From a checkpoint of a small image captioner.
Model: 21.5M parameters, 48-pixel images, encoder arch vit, encoder norm layernorm, encoder activation relu, encoder moe top_k, encoder layers 16, encoder width 192, decoder width 320, decoder layers 6, decoder norm layernorm.
Rows from block 3 of the text decoder of a small image captioner, named by matrix and row number. Rows with one number belong to one neuron. Each number is 128 + 24 x the weight over its row's rms, rounded and kept within 0 to 255. All counts start at 0. Numbers have three digits each.
After each neuron's rows are labels from the 100 texts, of 14976, where the neuron reaches its highest value: "tokens" is the input token at the peak. Only what is clearly more common there than usual is listed. The data: photos of plants and fungi (iNaturalist).
# fc1: MLP up (decoder.blocks.3.mlp.fc1.weight, 1920x320), inputs 240-319
# fc2: MLP down (decoder.blocks.3.mlp.fc2.weight, 320x1920, transposed), outputs 240-319

fc1.211:068145132166130158131105084128120146107116136119090077115080148093107135094120162127124142185105115121169131167120167069104141157113125143126119152142084141122145149130152147129158093152114160133066137102081132143078143116102165118137060098
fc2.211:134133128116130123144127052109124131111134129086152144138085153120140142132117118155194124084116124132132134134119132108113163130161139028139118106118119202126151116132142135139104097150120125136138143128117128127119090163156124112124110136
tokens: "wild"

fc1.127:124129094099085072128134128085119121146059112141126121093108132119128096142165136102107168125158100129136163111137096117132131115162124134111017148138129136128101121134120114115093162125110107120116147125133110120123097097152110123120111103
fc2.127:135137113129140115141096163155142122103105137121108138111146157160136164098118125123132146137142094143123085111157120122137142109151111092108050129136134120154085148161085134127140157145108122105117093125150114114090152113152138108103127108
tokens: ")"

fc1.359:170101126115094168103143105171108144133131105144095090152161125083132130166164122155110092118137118155124164141095134135092147132122130143108087133132108103101107134138154106191117140108131128140118136099153133112103186176120140129171102099
fc2.359:129133134137202119122103137146136125117160127149111079105149133120134164131151123131142109116128147112159136149089113137151143145072111080149133127135154155142152172103112139151156109147182148131139126123089133139128151161109115127122104129
tokens: "concatenata"; "shallon"; "americana"; "imbricata"

fc1.509:116137172111133119125180126134127122116140105121144146142138125126133112150158114104145131156136163113091145133136076128114142088076131105125103150118133158158174149122115099146130095127093142070164126126169144098118139170134109102117114140
fc2.509:144149113108130116107180151125092104121090111121158113163128092080144179137141109117128128097160161118143157141089109084111169125124169146116118134070143086149125119144105105141141129095119153116123136099125127087119115160162181116110085116
tokens: "("; "-"

fc1.415:100122195132157096139145132104159115137102134102157126164167129114106088113159113154157137114131129114139142129148110144102164117184136137101152102139166148102144141106130137126115089149105142085091189141157094157087115147162152127139120111
fc2.415:094135160130134091114160133186154141120163124092122136146130142136113113148137144099128158109093095119129137095123157122136132149118128167099178130121162147125177128133124139149105146098162110104106184121134126173105122168156130166141126101
tokens: "winged"; "-"; "reynoutria"; "solomon's"

fc1.305:139128150116114134101137107138120150102105153091161128108135116151140076137085148091137116129122106122080132133108112133132149161107162127097155125166164105139113168131135149158120132128116157124138117117111132177147155114107109104140129141
fc2.305:133102093122110127143083143099160131109203134137115137151113089136138114096115121141101148124148070114149139109118141121102138126122168065162153134146154138143110154083137094132153159125129103137136162157118156112125130106095116136119104121
tokens: ","

fc1.370:137132109155138127119122171102137166168135123101136103150140067123127096115118168122190110117126151111130116098114078150135124135139137149143146156128121149117132092086136126118169113121060150097129174147106188109157145168159114133177107169
fc2.370:086153110160126130178158115125123136151155159094124122142081093119091143098172145148158158126180129095096177113107120119118118095114151119159130114128141114153162144115145141127129142118140101134154130150127153125100155165183123094135135139
tokens: "("

fc1.262:081115161154094117115137102116149131145140131111155152155157143173099110144127120139125142115104096110156146129184119114149136121094125126118121169161139129111118122153127169114142171099140149138165128144137064109132135163094106120120125142
fc2.262:150117162177094128132135147130147102122120091136111138125148132150120131113104133150128119151141105150138142114145147148114138142140144135090166168136137160118132109137108134139114146116144120111096101110134163153083139155127163135143152108
tokens: "pale"; "honey"; "paint"; "stoloniferous"

fc1.622:133155141145091091110111099123077173112138108116113104163130147146127137123093095070138136100151148133107080138147134157128117154110099151126088112151118118068101120131115139090130136133137120159114190145105139169108108133156124132080125132
fc2.622:123169146149113114083148099133100132131154147120139118145125134104123135157120116119122180146113145122127136139095141118143108158117097073141143091104122117111129115159147101088105105125143096114142123128108131121100131143142101135184131106
tokens: "("

fc1.504:130125152091084147136113118118123152089115124109083115141134142150139121141178146161170129144099133131067113109182148103131110109119134148097098095150107131181138131112117072176097167178141120147169122162095112144175118161097115155134098099
fc2.504:115142128114118134172139133114076139127181151153080133166145140164145101122155150156161099104113131111064097122164120126102127090093084128125105152129123122156153116124076117119112190110100112138121120138115123098106142116113104146184131136
tokens: "family"

fc1.679:132120145148139162084119124168129122104144086141128118138171142091126111175175111148109154112107114136151167173076120129137163136092136139117112168142130135122120147128141112152092154135158135167129130119136120119097152191107160126137121052
fc2.679:105111111145116109149122091142135114081129110155109107152156097112122123168158133140146106112128146129139149099081139126123158126067075106133141117162165132156120141086131149161141113142139137148137113097106111167158131178087122144127111131
tokens: "americana"; "opulus"; "major"; "borealis"

fc1.414:124135149135116105121073120165107120106130121121153116159170140096147124136130190167109107151098154122163115120137169127138114153130105139126068146110123119145108131154119118135102121141121148107148101129125128129145146094153131120147095110
fc2.414:134122086115115136117098111117146138130146105137151130154168117144168132130100172138105159132137136110116151074118208104100104117156147173152116159097138160136154132169133133147122107128133158124137152067120097079123129100160134150122094103
tokens: "("

fc1.18:139157066113140145113122144124130097102120148158112082124094104150134148158113140132113113141124116102146168119134107140157104112107165145099121139125121136065187164164120162126136108118136169131121142162090130143120105131161135146151122072
fc2.18:140151084099142131146143116125151119098165154117099092095082122151121111121111112141168120134133093090192124125100116125113107141108154067150116157122106100105138158151137157121123133088140159116146116176118119102143095140135157138142142073
tokens: "family"

fc1.268:157105158119105122110089114111153153133120102134163144148127144092106105157119150147120151096134116128129148176080128111138138136124167138134143093113128124125146107141129121132130132084182144161147135103135135112110136175099164130068115103
fc2.268:114100130124153151116142122164170106121106103167118104133164114096119133174131135117115146110154121132149132146104149134145153083095104128131162128132140118115135177110152127192114148112165120096107127141138137140120114136114127153120111130
tokens: "concatenata"; "aucuparia"; "officinarum"; "acerifolium"

fc1.542:096134097134094089125109066120128125150071121098145139122122127152136100085136137120106122116165114138123117096146142107097156098124106161134116142112119128156108192117099121163111143120147109146148134155093132103138145166151117128087159087
fc2.542:099155127113171162101110169110146125176117156151112149097119088130132115116108121138116144147131131168132135117148143142141098142117143161133138131119124120125118155144081128118082133149127129087158154129072136152127155136117138109143150097
tokens: "-"; "germander"; "leaved"

fc1.718:127158145119109143167144072095126112121176188119139115124111170130142126167102114112130125132155133112131117119092106117162133142105115157127112099139117197112110133095142158127117103144110106150134120117148164116115082149135126119130188160
fc2.718:124177142142107120102132113126114146139131183131131165113163174121122127080114125139099136174123131126158144167119145150149127103131133170134124142128118160139113091124133141128169131106091106114092126180148151101139133130148117134181134152
tokens: "family"

fc1.384:116155100147117166090152151108135128146112149141102101149130134110132131152126075117141098077116139117089170171152128082148111125129129152095078075157116131136119128161132124145138145144117129140114126099117124125065134136127139100094099114
fc2.384:107116155116130112138128125132145161118168159084154124137149120100104156185103116094133117155102147137160114127084110139140148130071132098130186122108085160138097129133131135116142121090164131113175148123118135156142160135109129116209126109
tokens: "toothcup"; "hawkweed"; "and"; "saddle"

fc1.528:127149128162130143143185120088116152150181088158137165157138120138108102133096152109137180132110098155146164151073115153127118116137132144130107085105099107094090135132142113131071144143113121107097138142141118110150114130140134173068126126
fc2.528:055134107150133126119142117148136132153145131133137115127159110168140125112114129111124151138129096182119136133148087128160090121122097160121155100122095103122083104136145120151100099102083129091136159136119133099097106151176160159086141100
tokens: "juniperus"; "lapsana"; "acer"

fc1.469:097116104127080104144102143110137123124093107171091148153066140101113139137129129118136192114148109119106110130144148148155127077171137127083103152187109166135128111128134096146126125143091131128136159170131082113128125104104134125119171122
fc2.469:145154103107136105150091115136172138145099133198126143112133147141148124122089136133118141099127082112089091149111121105132155126150115095086082159129114112136112072228092126137111166110087119099162143123136128125141120146129127113083121101
tokens: ")"; "hypnales"

fc1.603:101090161133129136109077143134146124114186148088122084129136149129131075147132118090090121150131137123135097107091141124120126102094128155106162095146111110178135135154104118143106123138149173142130108166139118076093101128116166139118115155
fc2.603:091159132103181111131118100154110119104164128150102166178141159131132165157101147108117104122152109129119132128125116122138134133104123092128134117098123157113115121127149128125139121117146133124095144126137127126134100129110140106111128126
tokens: "common"

fc1.317:143107113148124121136147168156112120113136123113122116105133119137152104194108108141126081135128126140097098125150079113141163154114105116084128134177138134136119135066140074112128108179142125074113146117122111128104110170122171111133099109
fc2.317:127119093140152149115152141204126130128156131144138135129090127156163096104133125094113144086100114127069111140114124140127174173141125163144134142132120149122108129131124105143086150138106161153108168099178133088146113136155149144153111124
tokens: "vaccinium"; "osmundastrum"; "asplenium"; "ilex"

fc1.190:087131095138090165138096144108167151159122139134163136124104110125106178130145113123164099091170099113067150144159157108135113082111129130136127136088105168181096109121156140158191132119112124136094105124139142130131124136130136085135130086
fc2.190:073119151133105147159127115139161122127112152092176123149149141143080143147126168113116116149144099097145113144102145102121130097089118147101164125057091166172110100126161163109166129113139154120111140146095150128145153106148144113152103127
tokens: "-"; "("

fc1.149:116124158114113097105174143099121150120159115108139122080087113126134087134104152133161043145123091119148121162104145153124145121123144178106143183096086127123176139116120143160139171103158086093151172135150156120124141102131122143145120109
fc2.149:152082155149164107115140160132066125081133139112123138132123088135101102106124096122116122107138109162142143135124142123137112133084145124115152136116134108120099164089094115126132146165177095143107135127128130109141087121108109120086173115
tokens: "order"

fc1.37:137105121114124146131132086159159112114097139108145140120141161093130167149125128151097143086111140133173112151124114126091138121156111131133131141188110129139097096164115113132142137127170140139168155128153098118080135100132152124104114124
fc2.37:117132137109140142141114122138112158139108122138080170156152149096145093136129138148114121121133108120126112119140109114136111129093121116099102178135160115120150155112111131100135096103102130096142114137124145083114139117137136108118127133
tokens: "pseudacorus"; "salignum"; "claytoniana"; "fruticosa"

fc1.595:158130157111111135064115139169153143151166112125112061132183114157134132185110135133124105101108133110143150155119134117089150147116130138079113101107112134082093104143138142132095118126191152156154120114130086122129110143139162089139112079
fc2.595:123102145116127131126121136163117146122193114188132155154111172124154180136175162142126084117085073126145128120111142147127114147075126026116132154138140160162127167109114117184125109118158082092137148118096088127156140144154102138136168132
tokens: "shallon"; "oleracea"; "imbricata"; "secunda"

fc1.614:087165134082119148128110054161106124143104138080136042170153135101123128143089103149150173169120141125127133155117166122105119120146148101119118120143085145140147113115147147137154137169141121148116118104119133167113154135132143101141122133
fc2.614:112153113088157109123168088135167114100112171114146095137106097109123157157147111149108129147099151141130119131129144169139145125182136077147089129116147135142142124139159121145105133122140158105118132152129132109105137139108136162162110131
tokens: "-"; "lunaria"; "family"; "poa"

fc1.153:170134115128143144145133108143111160137088135144146129140158160142112100120192172131121169128142124130116141104171147109114090143100158117126129134161151126139149118107093085145153152084139134139134122137153121168146120152148100123147105125
fc2.153:171105106137118130120135127102147138122160147142166142158103124134114105149143108141152138165172092156130112128106180165105125138126125030123145119171142160105097180112123104143123113105100114144128158115130148133131087108152136136120137152
tokens: ","

fc1.653:120145094121119127071095159126137078117158132102156134103124115128073135159135138151125093141143126124160164134138156158131123177120120102155174153137140128125125093143130133116114117072132168107158146123121139176099138132139144108121161152
fc2.653:043098148089130154148143083118135116075130134132122124105144109137095101098118162148153157160097117112161150166147106152166119098130129093136155110138124131111108074134119146131130175117143158145114139116155075159105108125175132144117110106
tokens: "vaccinium"; "liquidambar"; "class"

fc1.238:164123126113119179163097129108099164097147128135154144086174086124104131127153123126188142119137105133109127118115106092110123111124116104106152180170122114156138143089135119115178139118109160111103142127118122166165103120143107076168093151
fc2.238:125095115118128109124109119095142121106135119148159107132120113132108117111122124099108115159136109121156148124139176140124094111140140044087136141175142130171142160135081099109140141115155124135157125111127146150119121110123118120141123128
tokens: ","

fc1.535:148120120115131140152132099136106164129127124140165117146134141084112118126152147129130173127099120122113115134133102140105138148131140120109147158170153139120164102096128075141137152088152177127105124121120126156121122133176143126114133147
fc2.535:135104123129120129113078124117113151121181131144156147105114140144140100120160109109138119143154065130130150115129142131174122151129136060126166154201160091112112160119102098130114148102137108141134143114164170145139131126126146114137172154
tokens: ","

fc1.84:139096111144139160131155069104142133124162147117145115097098130097115131143144173045160143118132147076101125157092094101095135133114115167138155120157154139132124180134089127117120129137104146155139134127089109155120143159154136166094093127
fc2.84:128162148169155144142119138115104134132077120119113151123164157101128122139161159167128104110135141125177144146102130111087119163132175084093166127143127128167123169102125095121116163132091135061150146160130185105099113109173100126153202157
tokens: "-"; "chicken"

fc1.518:154098119121138159110118107167132138143121122149142124184152158120116122153191107159100114097123106144113153166073078145128172143117116138105131181118135123121109130137114138151129136107126136105107128117110146111085141171141133122107086078
fc2.518:096150120160144099135111097130108134112132143157129117127109129114115146147144136114134121107156138141136112092109170127131145123070109125159153121166149135124120152077136136156171082133136165122166145132139132156163150180102123133139129170
tokens: "americana"; "bifolium"; "pinicola"; "oleracea"

fc1.680:150109122131146166120117163137129105115098107136116142136150145115169159134107146144166084114081138104142122091161093144096136088142162135113126147126125093103137125128110154144120137116146145091107150147145089168110142177140154121091117144
fc2.680:121166161117160164144173125123140117108087102120127152134166159110151157110149143120208130089102143085067141118091128148103135138157135137145103160118118103123124127163157117154157121103150168109136106102138114100127151143160125136110097120
tokens: "aralia"; "gaultheria"; "osmundastrum"

fc1.512:126146101126159123162163108142108144166130087110094103162142152108126131076127163176153128139166131125069136124103134137090162117140076143142114139119143108147111128133075093157116145122113130126083141128118144117115114092148145111144103149
fc2.512:142146156139155118135130132138111160157107119139133149121148175128142154083135148112132139127128128078113075135135145143116168168133153101125143103112118079160149125128091139103121150073158133084095159112145202114145133140164129088142104129
tokens: "common"; "("; "sided"; "solomon's"

fc1.178:117116100097117072150111150095134085122063113158112115114082119127113106177153118132116168124114133111126125114116115123163138064171131118106074148126149157159113145167121099113114164098107120129148156117162138139130138117147152101119137136
fc2.178:151142060112112104163071133134170133109050132149103147104138128133129162146139110169115135116126108110104132118134147171149153131186136116077063131140123132120137132167140117120106135103097124147105132124121116103103121135121124122095154096
tokens: ")"

fc1.194:121124066105150110163090152126148107131162124121146119159150114106156156118105104151138118167133119141133171153151134151135150076157130147147112092145125092171192088113123135141127132134131121140143118148132085125137109105095158171159085145
fc2.194:144143101140119162124121129132139116099109099149113107121141079124101156127102089171125130173124098115119157126192126156104118115132098088122089127075116105131109128130110128090105135126115093143123147162148145153130154164116107156139115121
tokens: ","

fc1.522:127145079094129099110126139120095138116128069106104160143143141139145152162101082109126143101170104115119158077118103126122144137119116134157104148107134134112132123113119147153076102164161127094119142116127120160123094138099115116080094106
fc2.522:093150075120106083170189087124146157139132131119133157133088127127091101136189129125138113074057116143129123135082163130192143149129129177140083116087134121213099134162132120133122150150089138095107134114104139078138137157178137131165138108
tokens: "lantana"; "tragopogon"; "lathyrus"; "clintonia"

fc1.573:166128130132093139130121137100099144140098116131156135075133131118115120125129135064125134118136079105117146124125105123142113158105145111128164154179161116110144144103131110143176138110128160156115136144111135130135131127107130109148111110
fc2.573:153120122163121140112099139117122158094161136140131153131118114143098116110118105115146130151157077106134141090111153149133102114131171102126149148143151141103107182097103093119130151093088114124109133085148165118148101089105127113136152156
tokens: ","

fc1.590:107112114146145182145195152097138082111151143131165158137107129147100109155101132123147123101116128129148170105144166099150139115111135141118128105136118094104097126120122108141104152157132115107153121102128144074138136100157100160128141120
fc2.590:116098115123137156142120143128128122119137161140118155163121115123114129101101074167100128127098079116154165135175141086167125101132139125096131138118114087132104157169123110141079121136127124111158132119131116084144159137133114190116151117
tokens: "juniperus"; "ricinus"; "lapsana"

fc1.642:121147130126113123118133143122123162138171115110111144121175119091130156188132137143137128089120105100104096124063095128150103139146122175141156151146121122111163107117122108165126119128110140119136157120133094164137094117157136167089091174
fc2.642:127134132126106100153141086096080148143153117131105119105152135122137108116117111129088144101151103159134134134202127166142147101131114105130143131164122125109094134145128126132094114156084135102127103144120147153135154149142084143122117106
tokens: "wild"; "vinca"; "stoloniferous"

fc1.351:132130122117136102148141108129099103181146114166107122126152114150111147150128140140118136142127149151113125118086154128090153088113128140121137090148114136102146059126120125121079107131152116116127123138136156105100129154060155145114139145
fc2.351:148131146130097120128142121125108144148176137152101143141126154135140124125169134109106166113131090112145108166155101129091125083119111131129151099133120138139169113155104130132091099130184099087118102092149120153130108158124144114118139121
tokens: "calystegia"; "vicia"; "marchantia"

fc1.627:152133109185115143123157121111126144158156150075134129094109190091164164162137137157075102112101109151141145116093150125105106154147121114125150121083148118159149097094121086145115125083133160108122126154118153088114121115131144127064156128
fc2.627:117167068141114151138148183141116153136121150164152126170098171128169137104146117157100155146127165110107126138144134102087113122120160116132145124098132133133188140151145115152134124123115099109151139135115176101124140070130149141084172083
tokens: "family"

fc1.593:130158046131131133136153171127112119150144100106163082107141135113185124135115137154170138169142113108103163144095110160105143096110148153107108045129141107095114097113125149152141117140158126143108145174132110089135152130109119148170118108
fc2.593:112139088106147105174149145144118126132156105106167102121137089108118156094174151129161145157093149144116157124149128160165139109129134122154084108160085114103126133158160166121139143125205109098094144154146104109100154112176142124161136165
tokens: "family"

fc1.216:088114142158139100116146149138123149104108119106174097126129129176087138142130124089144167131176120151150178128105131129130126123093148146158109160089118156148177120156077097151121146117128144107154132112089174151151102143154129131146091152
fc2.216:144141152090146117143165152102142110139108125165113145160157128086152124111108135149125100103124145129141086148116133162146129112148118160109145169102076151126133110148131123142136135167100107154127190164131161092134141150116120103121147062
tokens: "order"

fc1.553:149130139155129149105143170128112117153103119116133106125100096137128130163123133131110180089125119135093137132086114118149189098146157125112095086127094145094156078116103109135113103147110104133140144144114147095091120162131126125118143143
fc2.553:126085116128105136126136147153143146139122113086125133116149106135142158139118149112100123151148138157112149149095145110098146128121107077164153105156065150125109090133113134102117104154134145103121137107131114135109122158139119144131138148
tokens: "iris"; "dactylis"; "("

fc1.513:139148076116117141138141132104114090130131117106110165122112121155099102098123108161093102114113149155103141151123133129120138168166109146138146133151128155098164147118149101147134156142108131134092163141139180074091163172152108150099079104
fc2.513:138161129112095124113142129109103118113156145137089143161131094130140128127132126125097143137145144139090074161133136153118147153101118142147167146163103136106105118103158148131180121091132112119095118129139136176102153142137135148158105085
tokens: "family"

fc1.563:139102150152148129134174150121146154151152076139117096109148119220074139099118136112131150156149162143115112170097118132077135108175152117154103107155111086144087143093110108178100143090110181122088119161114147101110153133120171120132122122
fc2.563:150139198111105108158114111129148164136128163125133125145107148110082162148154153129078105138136121145131095139101125091100169130176129129141151150167104108145128101127125103119083163107068169136125086112116117121129126150131141100117122091
tokens: "cymbalaria"; "protoparmeliopsis"; "mycelis"; "tortula"

fc1.218:148138139114129123150138085122096154117109112121118132108157127075131135144134108137119140129155152113083106066123159128113149111096121122138089152175143104160107141143103138145106133128143136114113154113101118108172127138149108145176096142
fc2.218:102144139145136150174153146118096126116137145128108136097153157101149144117145109125101108131136139128081092064105125144099162109100122085143136108116125128153123175145078116120094131129168107147124130103119168101118121100159140140202091130
tokens: "quaking"; "little"; "bigtooth"; "family"

fc1.597:154142126147101152116100113080102151112132127166157152134144097125126098126133170116147166102141114149113133120110116113121112152091144091118178144168146122140156131118095111138137158094134162167102132137114143161140106122101128108135122131
fc2.597:110103123130090096083112115089131134105130135139132147130125122156111103126141121136139138127138114152139115115120149149137105173137197135116144125159129144124107165087096090118127172100138131121128142123146171139132142101111121119156121143
tokens: ","

fc1.682:169141172120123161142116099146144138180133196107119151146151090095136171134131152139153163139145141133125108094087138091117176119113103156146137123075120145137099150122112113141103154119097089114132136118171105083119140124136108123134111129
fc2.682:080131156095136147148098109119129136119122150132141160102140118108096159088117146112134167123156118113132121116099144162148111111134133123138124163147106115086134113085151132069166129135100152137108144141111141087117147095138110134140118109
tokens: "wild"; "claytonia"; "mertensia"

fc1.710:135097081085142158146147137099119105104115111106131105149141182123120143147164156107185109148134112126138122139183132108143168132125134148176146161124103171151148140167159116156124172167161161122113120161121112084080144116139120161115108111
fc2.710:099115136150133129128121100152114135127159133139119124156127199117129113140122145089134140087126161123108144123100118138148143134123130003119146132157159126140129126102159106149140198132126017139134123123152149128132106120167120117122144143
tokens: "wild"; "order"; "common"

fc1.641:135128087166174128121103161164099140116127081109166165118096204162109124141118106141149171142151171160139151133126107107106122127129104117150117112136108136152147120121108078103089108094121114162130145162157146069105125132168114124116145126
fc2.641:128159139124137117136092148149127133153142153177122119113142150127144125170127117120116116123123159172142117143164099166121145126109112144135145106126121092109123101132169106111112169161093133118120128144122138102128175169173138100148134112
tokens: "class"; "osier"; "flowering"

fc1.585:074127114158149182152174150100139119137165136108156162130121110121110094150091124125158143093112135116137165127147141134123124112143147135106137114140122124116090142124157135134111168156136150118114123097143117068109135121154117164135109104
fc2.585:102127130151150127168134122131130137104150149145123147161107103122109112115079109111123136133120111134166158153169104079154114103150112103095115149137102095114049114150155113103095129126104167097148132110120128076135157107147129148132144131
tokens: "juniperus"; "lapsana"; "ricinus"

fc1.749:158144117154117146148102131119152151155131130105115133152105103120136177184138133113140118116134137135064129139139146124151176160169093155130124120141180146187095115095085092134118128127136111120141098103147126100123153109091168068119139163
fc2.749:175131117145129193126081107093148114156122158103123127119112136128099155146169149110121172089132084111125142107136115142118160180137123151130137147163123127127091119140120090096161166140094133133155123139145142096083109157108124125131104185
tokens: "order"; "maianthemum"; "family"

fc1.420:143073136110138181104149123147136165169136135112110107121120142137161108138149102112150083191135149128174110111151090126150145125132130141123113165115172119121104154131095128122175097211097113085132133161101096160127152136200106135114120083
fc2.420:149116146154147092119084125159153079118149125088098090113140096102118172146112139077121121165127101134089124115143112151144111096112181138132158129111133162115129151121159139097117126109083115163134116121129095080123119122134086148089118144
tokens: "wild"; "drosera"; "class"

fc1.90:113148124137113117115131154120130085144123111144134110133096146114128108151191084114124199142128085135168140141110138154127140123170167131120107170134104131152111127119168146110111170099201147139096133137132120089092116118112134101115131121
fc2.90:129106111113098117174102126128138133137142138162126130163165143117131151136148150140124133103091126137098096099120118081124141130129131062092108103129117129142129161161107104162108136132145128062126110134147141132117127154165148089112116134
tokens: ")"

fc1.126:175133117177114139164150187154088140143134145160124089138151117145117121093111143126158153150178149128112101126124183145102162111169134153133117114165151095111172149084116123152098146123096155097121116154150148155127147153139163117102147170
fc2.126:156127135115096060176141081154135111143132135142103115151149119129113124113120164138107153071165118157157110156097126112090170178148112093138099164160115130151128119156153107178101186098099154144114149122120126120137110156149129107161128143
tokens: "cymbalaria"; "protoparmeliopsis"; "mycelis"; "tortula"

fc1.490:117141104155108150099118105149101068145104138106133109134159139093148079147165133113133138122129099100162175195109164160151135122100145150120130115144125099145161119126134139117153157172104167128079086139133123154147089144117134113124135138
fc2.490:123157145123164106087146120138092129116170130153115115146087169119138135125149133158115156128149158142111147127154132122159161130090148082141119125119098125141129136135136115128130146124112104131107154110172161139142102120139147109134128123
tokens: "common"; "giant"

fc1.459:124152159171105113115132136111126154166105107090140116165141102116162075134111128134117124170107089046076134104075134107135175137150106143132140102088094109105116165140097106079136132127179113144129099163098146105159122130161143105156115148
fc2.459:152105138119132141085168081102106125185141118142113091150143144146142106106141123110129113101126102108116119165124128116151144157162129165079153129109096120159144121144127108102105151104125091112101147089142143141142114171121105130163141119
tokens: "netted"; "("; "sonchus"; "sided"

fc1.146:112132135131131154091134126132127142091172135134104139148134147107142148145106163121156105134139108135116138074151158140127120106152159100173131150129097131112103112170121114140120108132108179099150128143119141125123135092149155123124067142
fc2.146:120128128179155143076131100126104135169153128124127176139134135136124160154106118102107128116095137111124144113166155125102124115133191111123116111144126127101137103097116091118126133171104139121106132111131084155137134134128176097164105126
tokens: "wild"; "common"

fc1.51:105128095108146142071154158135139148141128100115182086153096109145191125192133120117123135099161191118137132166132089087124111099114116148089120114129123094144123085124139122152110132149110089118098161150121112148123123126119147120131085133
fc2.51:155136093132133154090101129127117130103132109134131170140120083134128101092113135167098108113136098171096109127154135118135150159135100130131174154146135111113149118145159120135157130109121182157103132151103124108155159159109102208121125157
tokens: "class"

fc1.292:121147145115105102171109142156162083164109120143128115138118126146136154188123122168105111114145170134110130151168156148118160130084105159111079135172092157122127116135177129120106126126099110125131105105126119138177131121106165100150120143
fc2.292:142142126140123140098141132111142083152147122156139109146125081123096134137100117154134066202135106168141136127151163146115116087114118157136126170163133118126123118106150121129128113144164099117123150073116137103111130088124157144139145155
tokens: "("

fc1.735:174191145121131125101124143108107120130183122117128139131120079114156129142138116144167109090134164095191133122182135108135114118148115125106134125169085121164126139124097071108084105124128146107093131101112159185162120134140168145140141166
fc2.735:182177122107127088126146163108115123132162136073102146156114118109160156168144126137117152142129151136157163145112108090112132141128106153150083113138068107099144143148100130123105141078121131079094127131137138140145138123144112121088109157
tokens: "lupinus"; "melilotus"; "echinocystis"

fc1.572:155112146112133149119119089145103084124110133133108141124144128101135132171119113129139122109092141100148136123089131131112171133125123130119145101147144142131112105134145149142115117146151152159139138131131132129109173137155146164131104127
fc2.572:120094138112155165112105139158119156124136154138083120150178155124114112194162152119149133086115127122140144097112122125113172132085119120102119139153158109162171174112108115168116107142139141120094144133092148134154106151128113134137106106
tokens: "pseudacorus"; "vialis"; "majus"; "sylvestris"

fc1.406:156095085123162125147124132157124093145108139136112168128156157116129122144121161094080169115131136126121140119087179116143111116136155141158128132123105148171135110100155106098090118098178159108138128136134128097093125149079150126100143174
fc2.406:125104153102109150160103110110072098141101123156123172129123117096121152127129132136093128112109091085117132132141102146146080159148134119163118104160136181113168140130160154122104167132168115154126112142128125132094140129116117119146129121
tokens: "calystegia"; "vicia"; "family"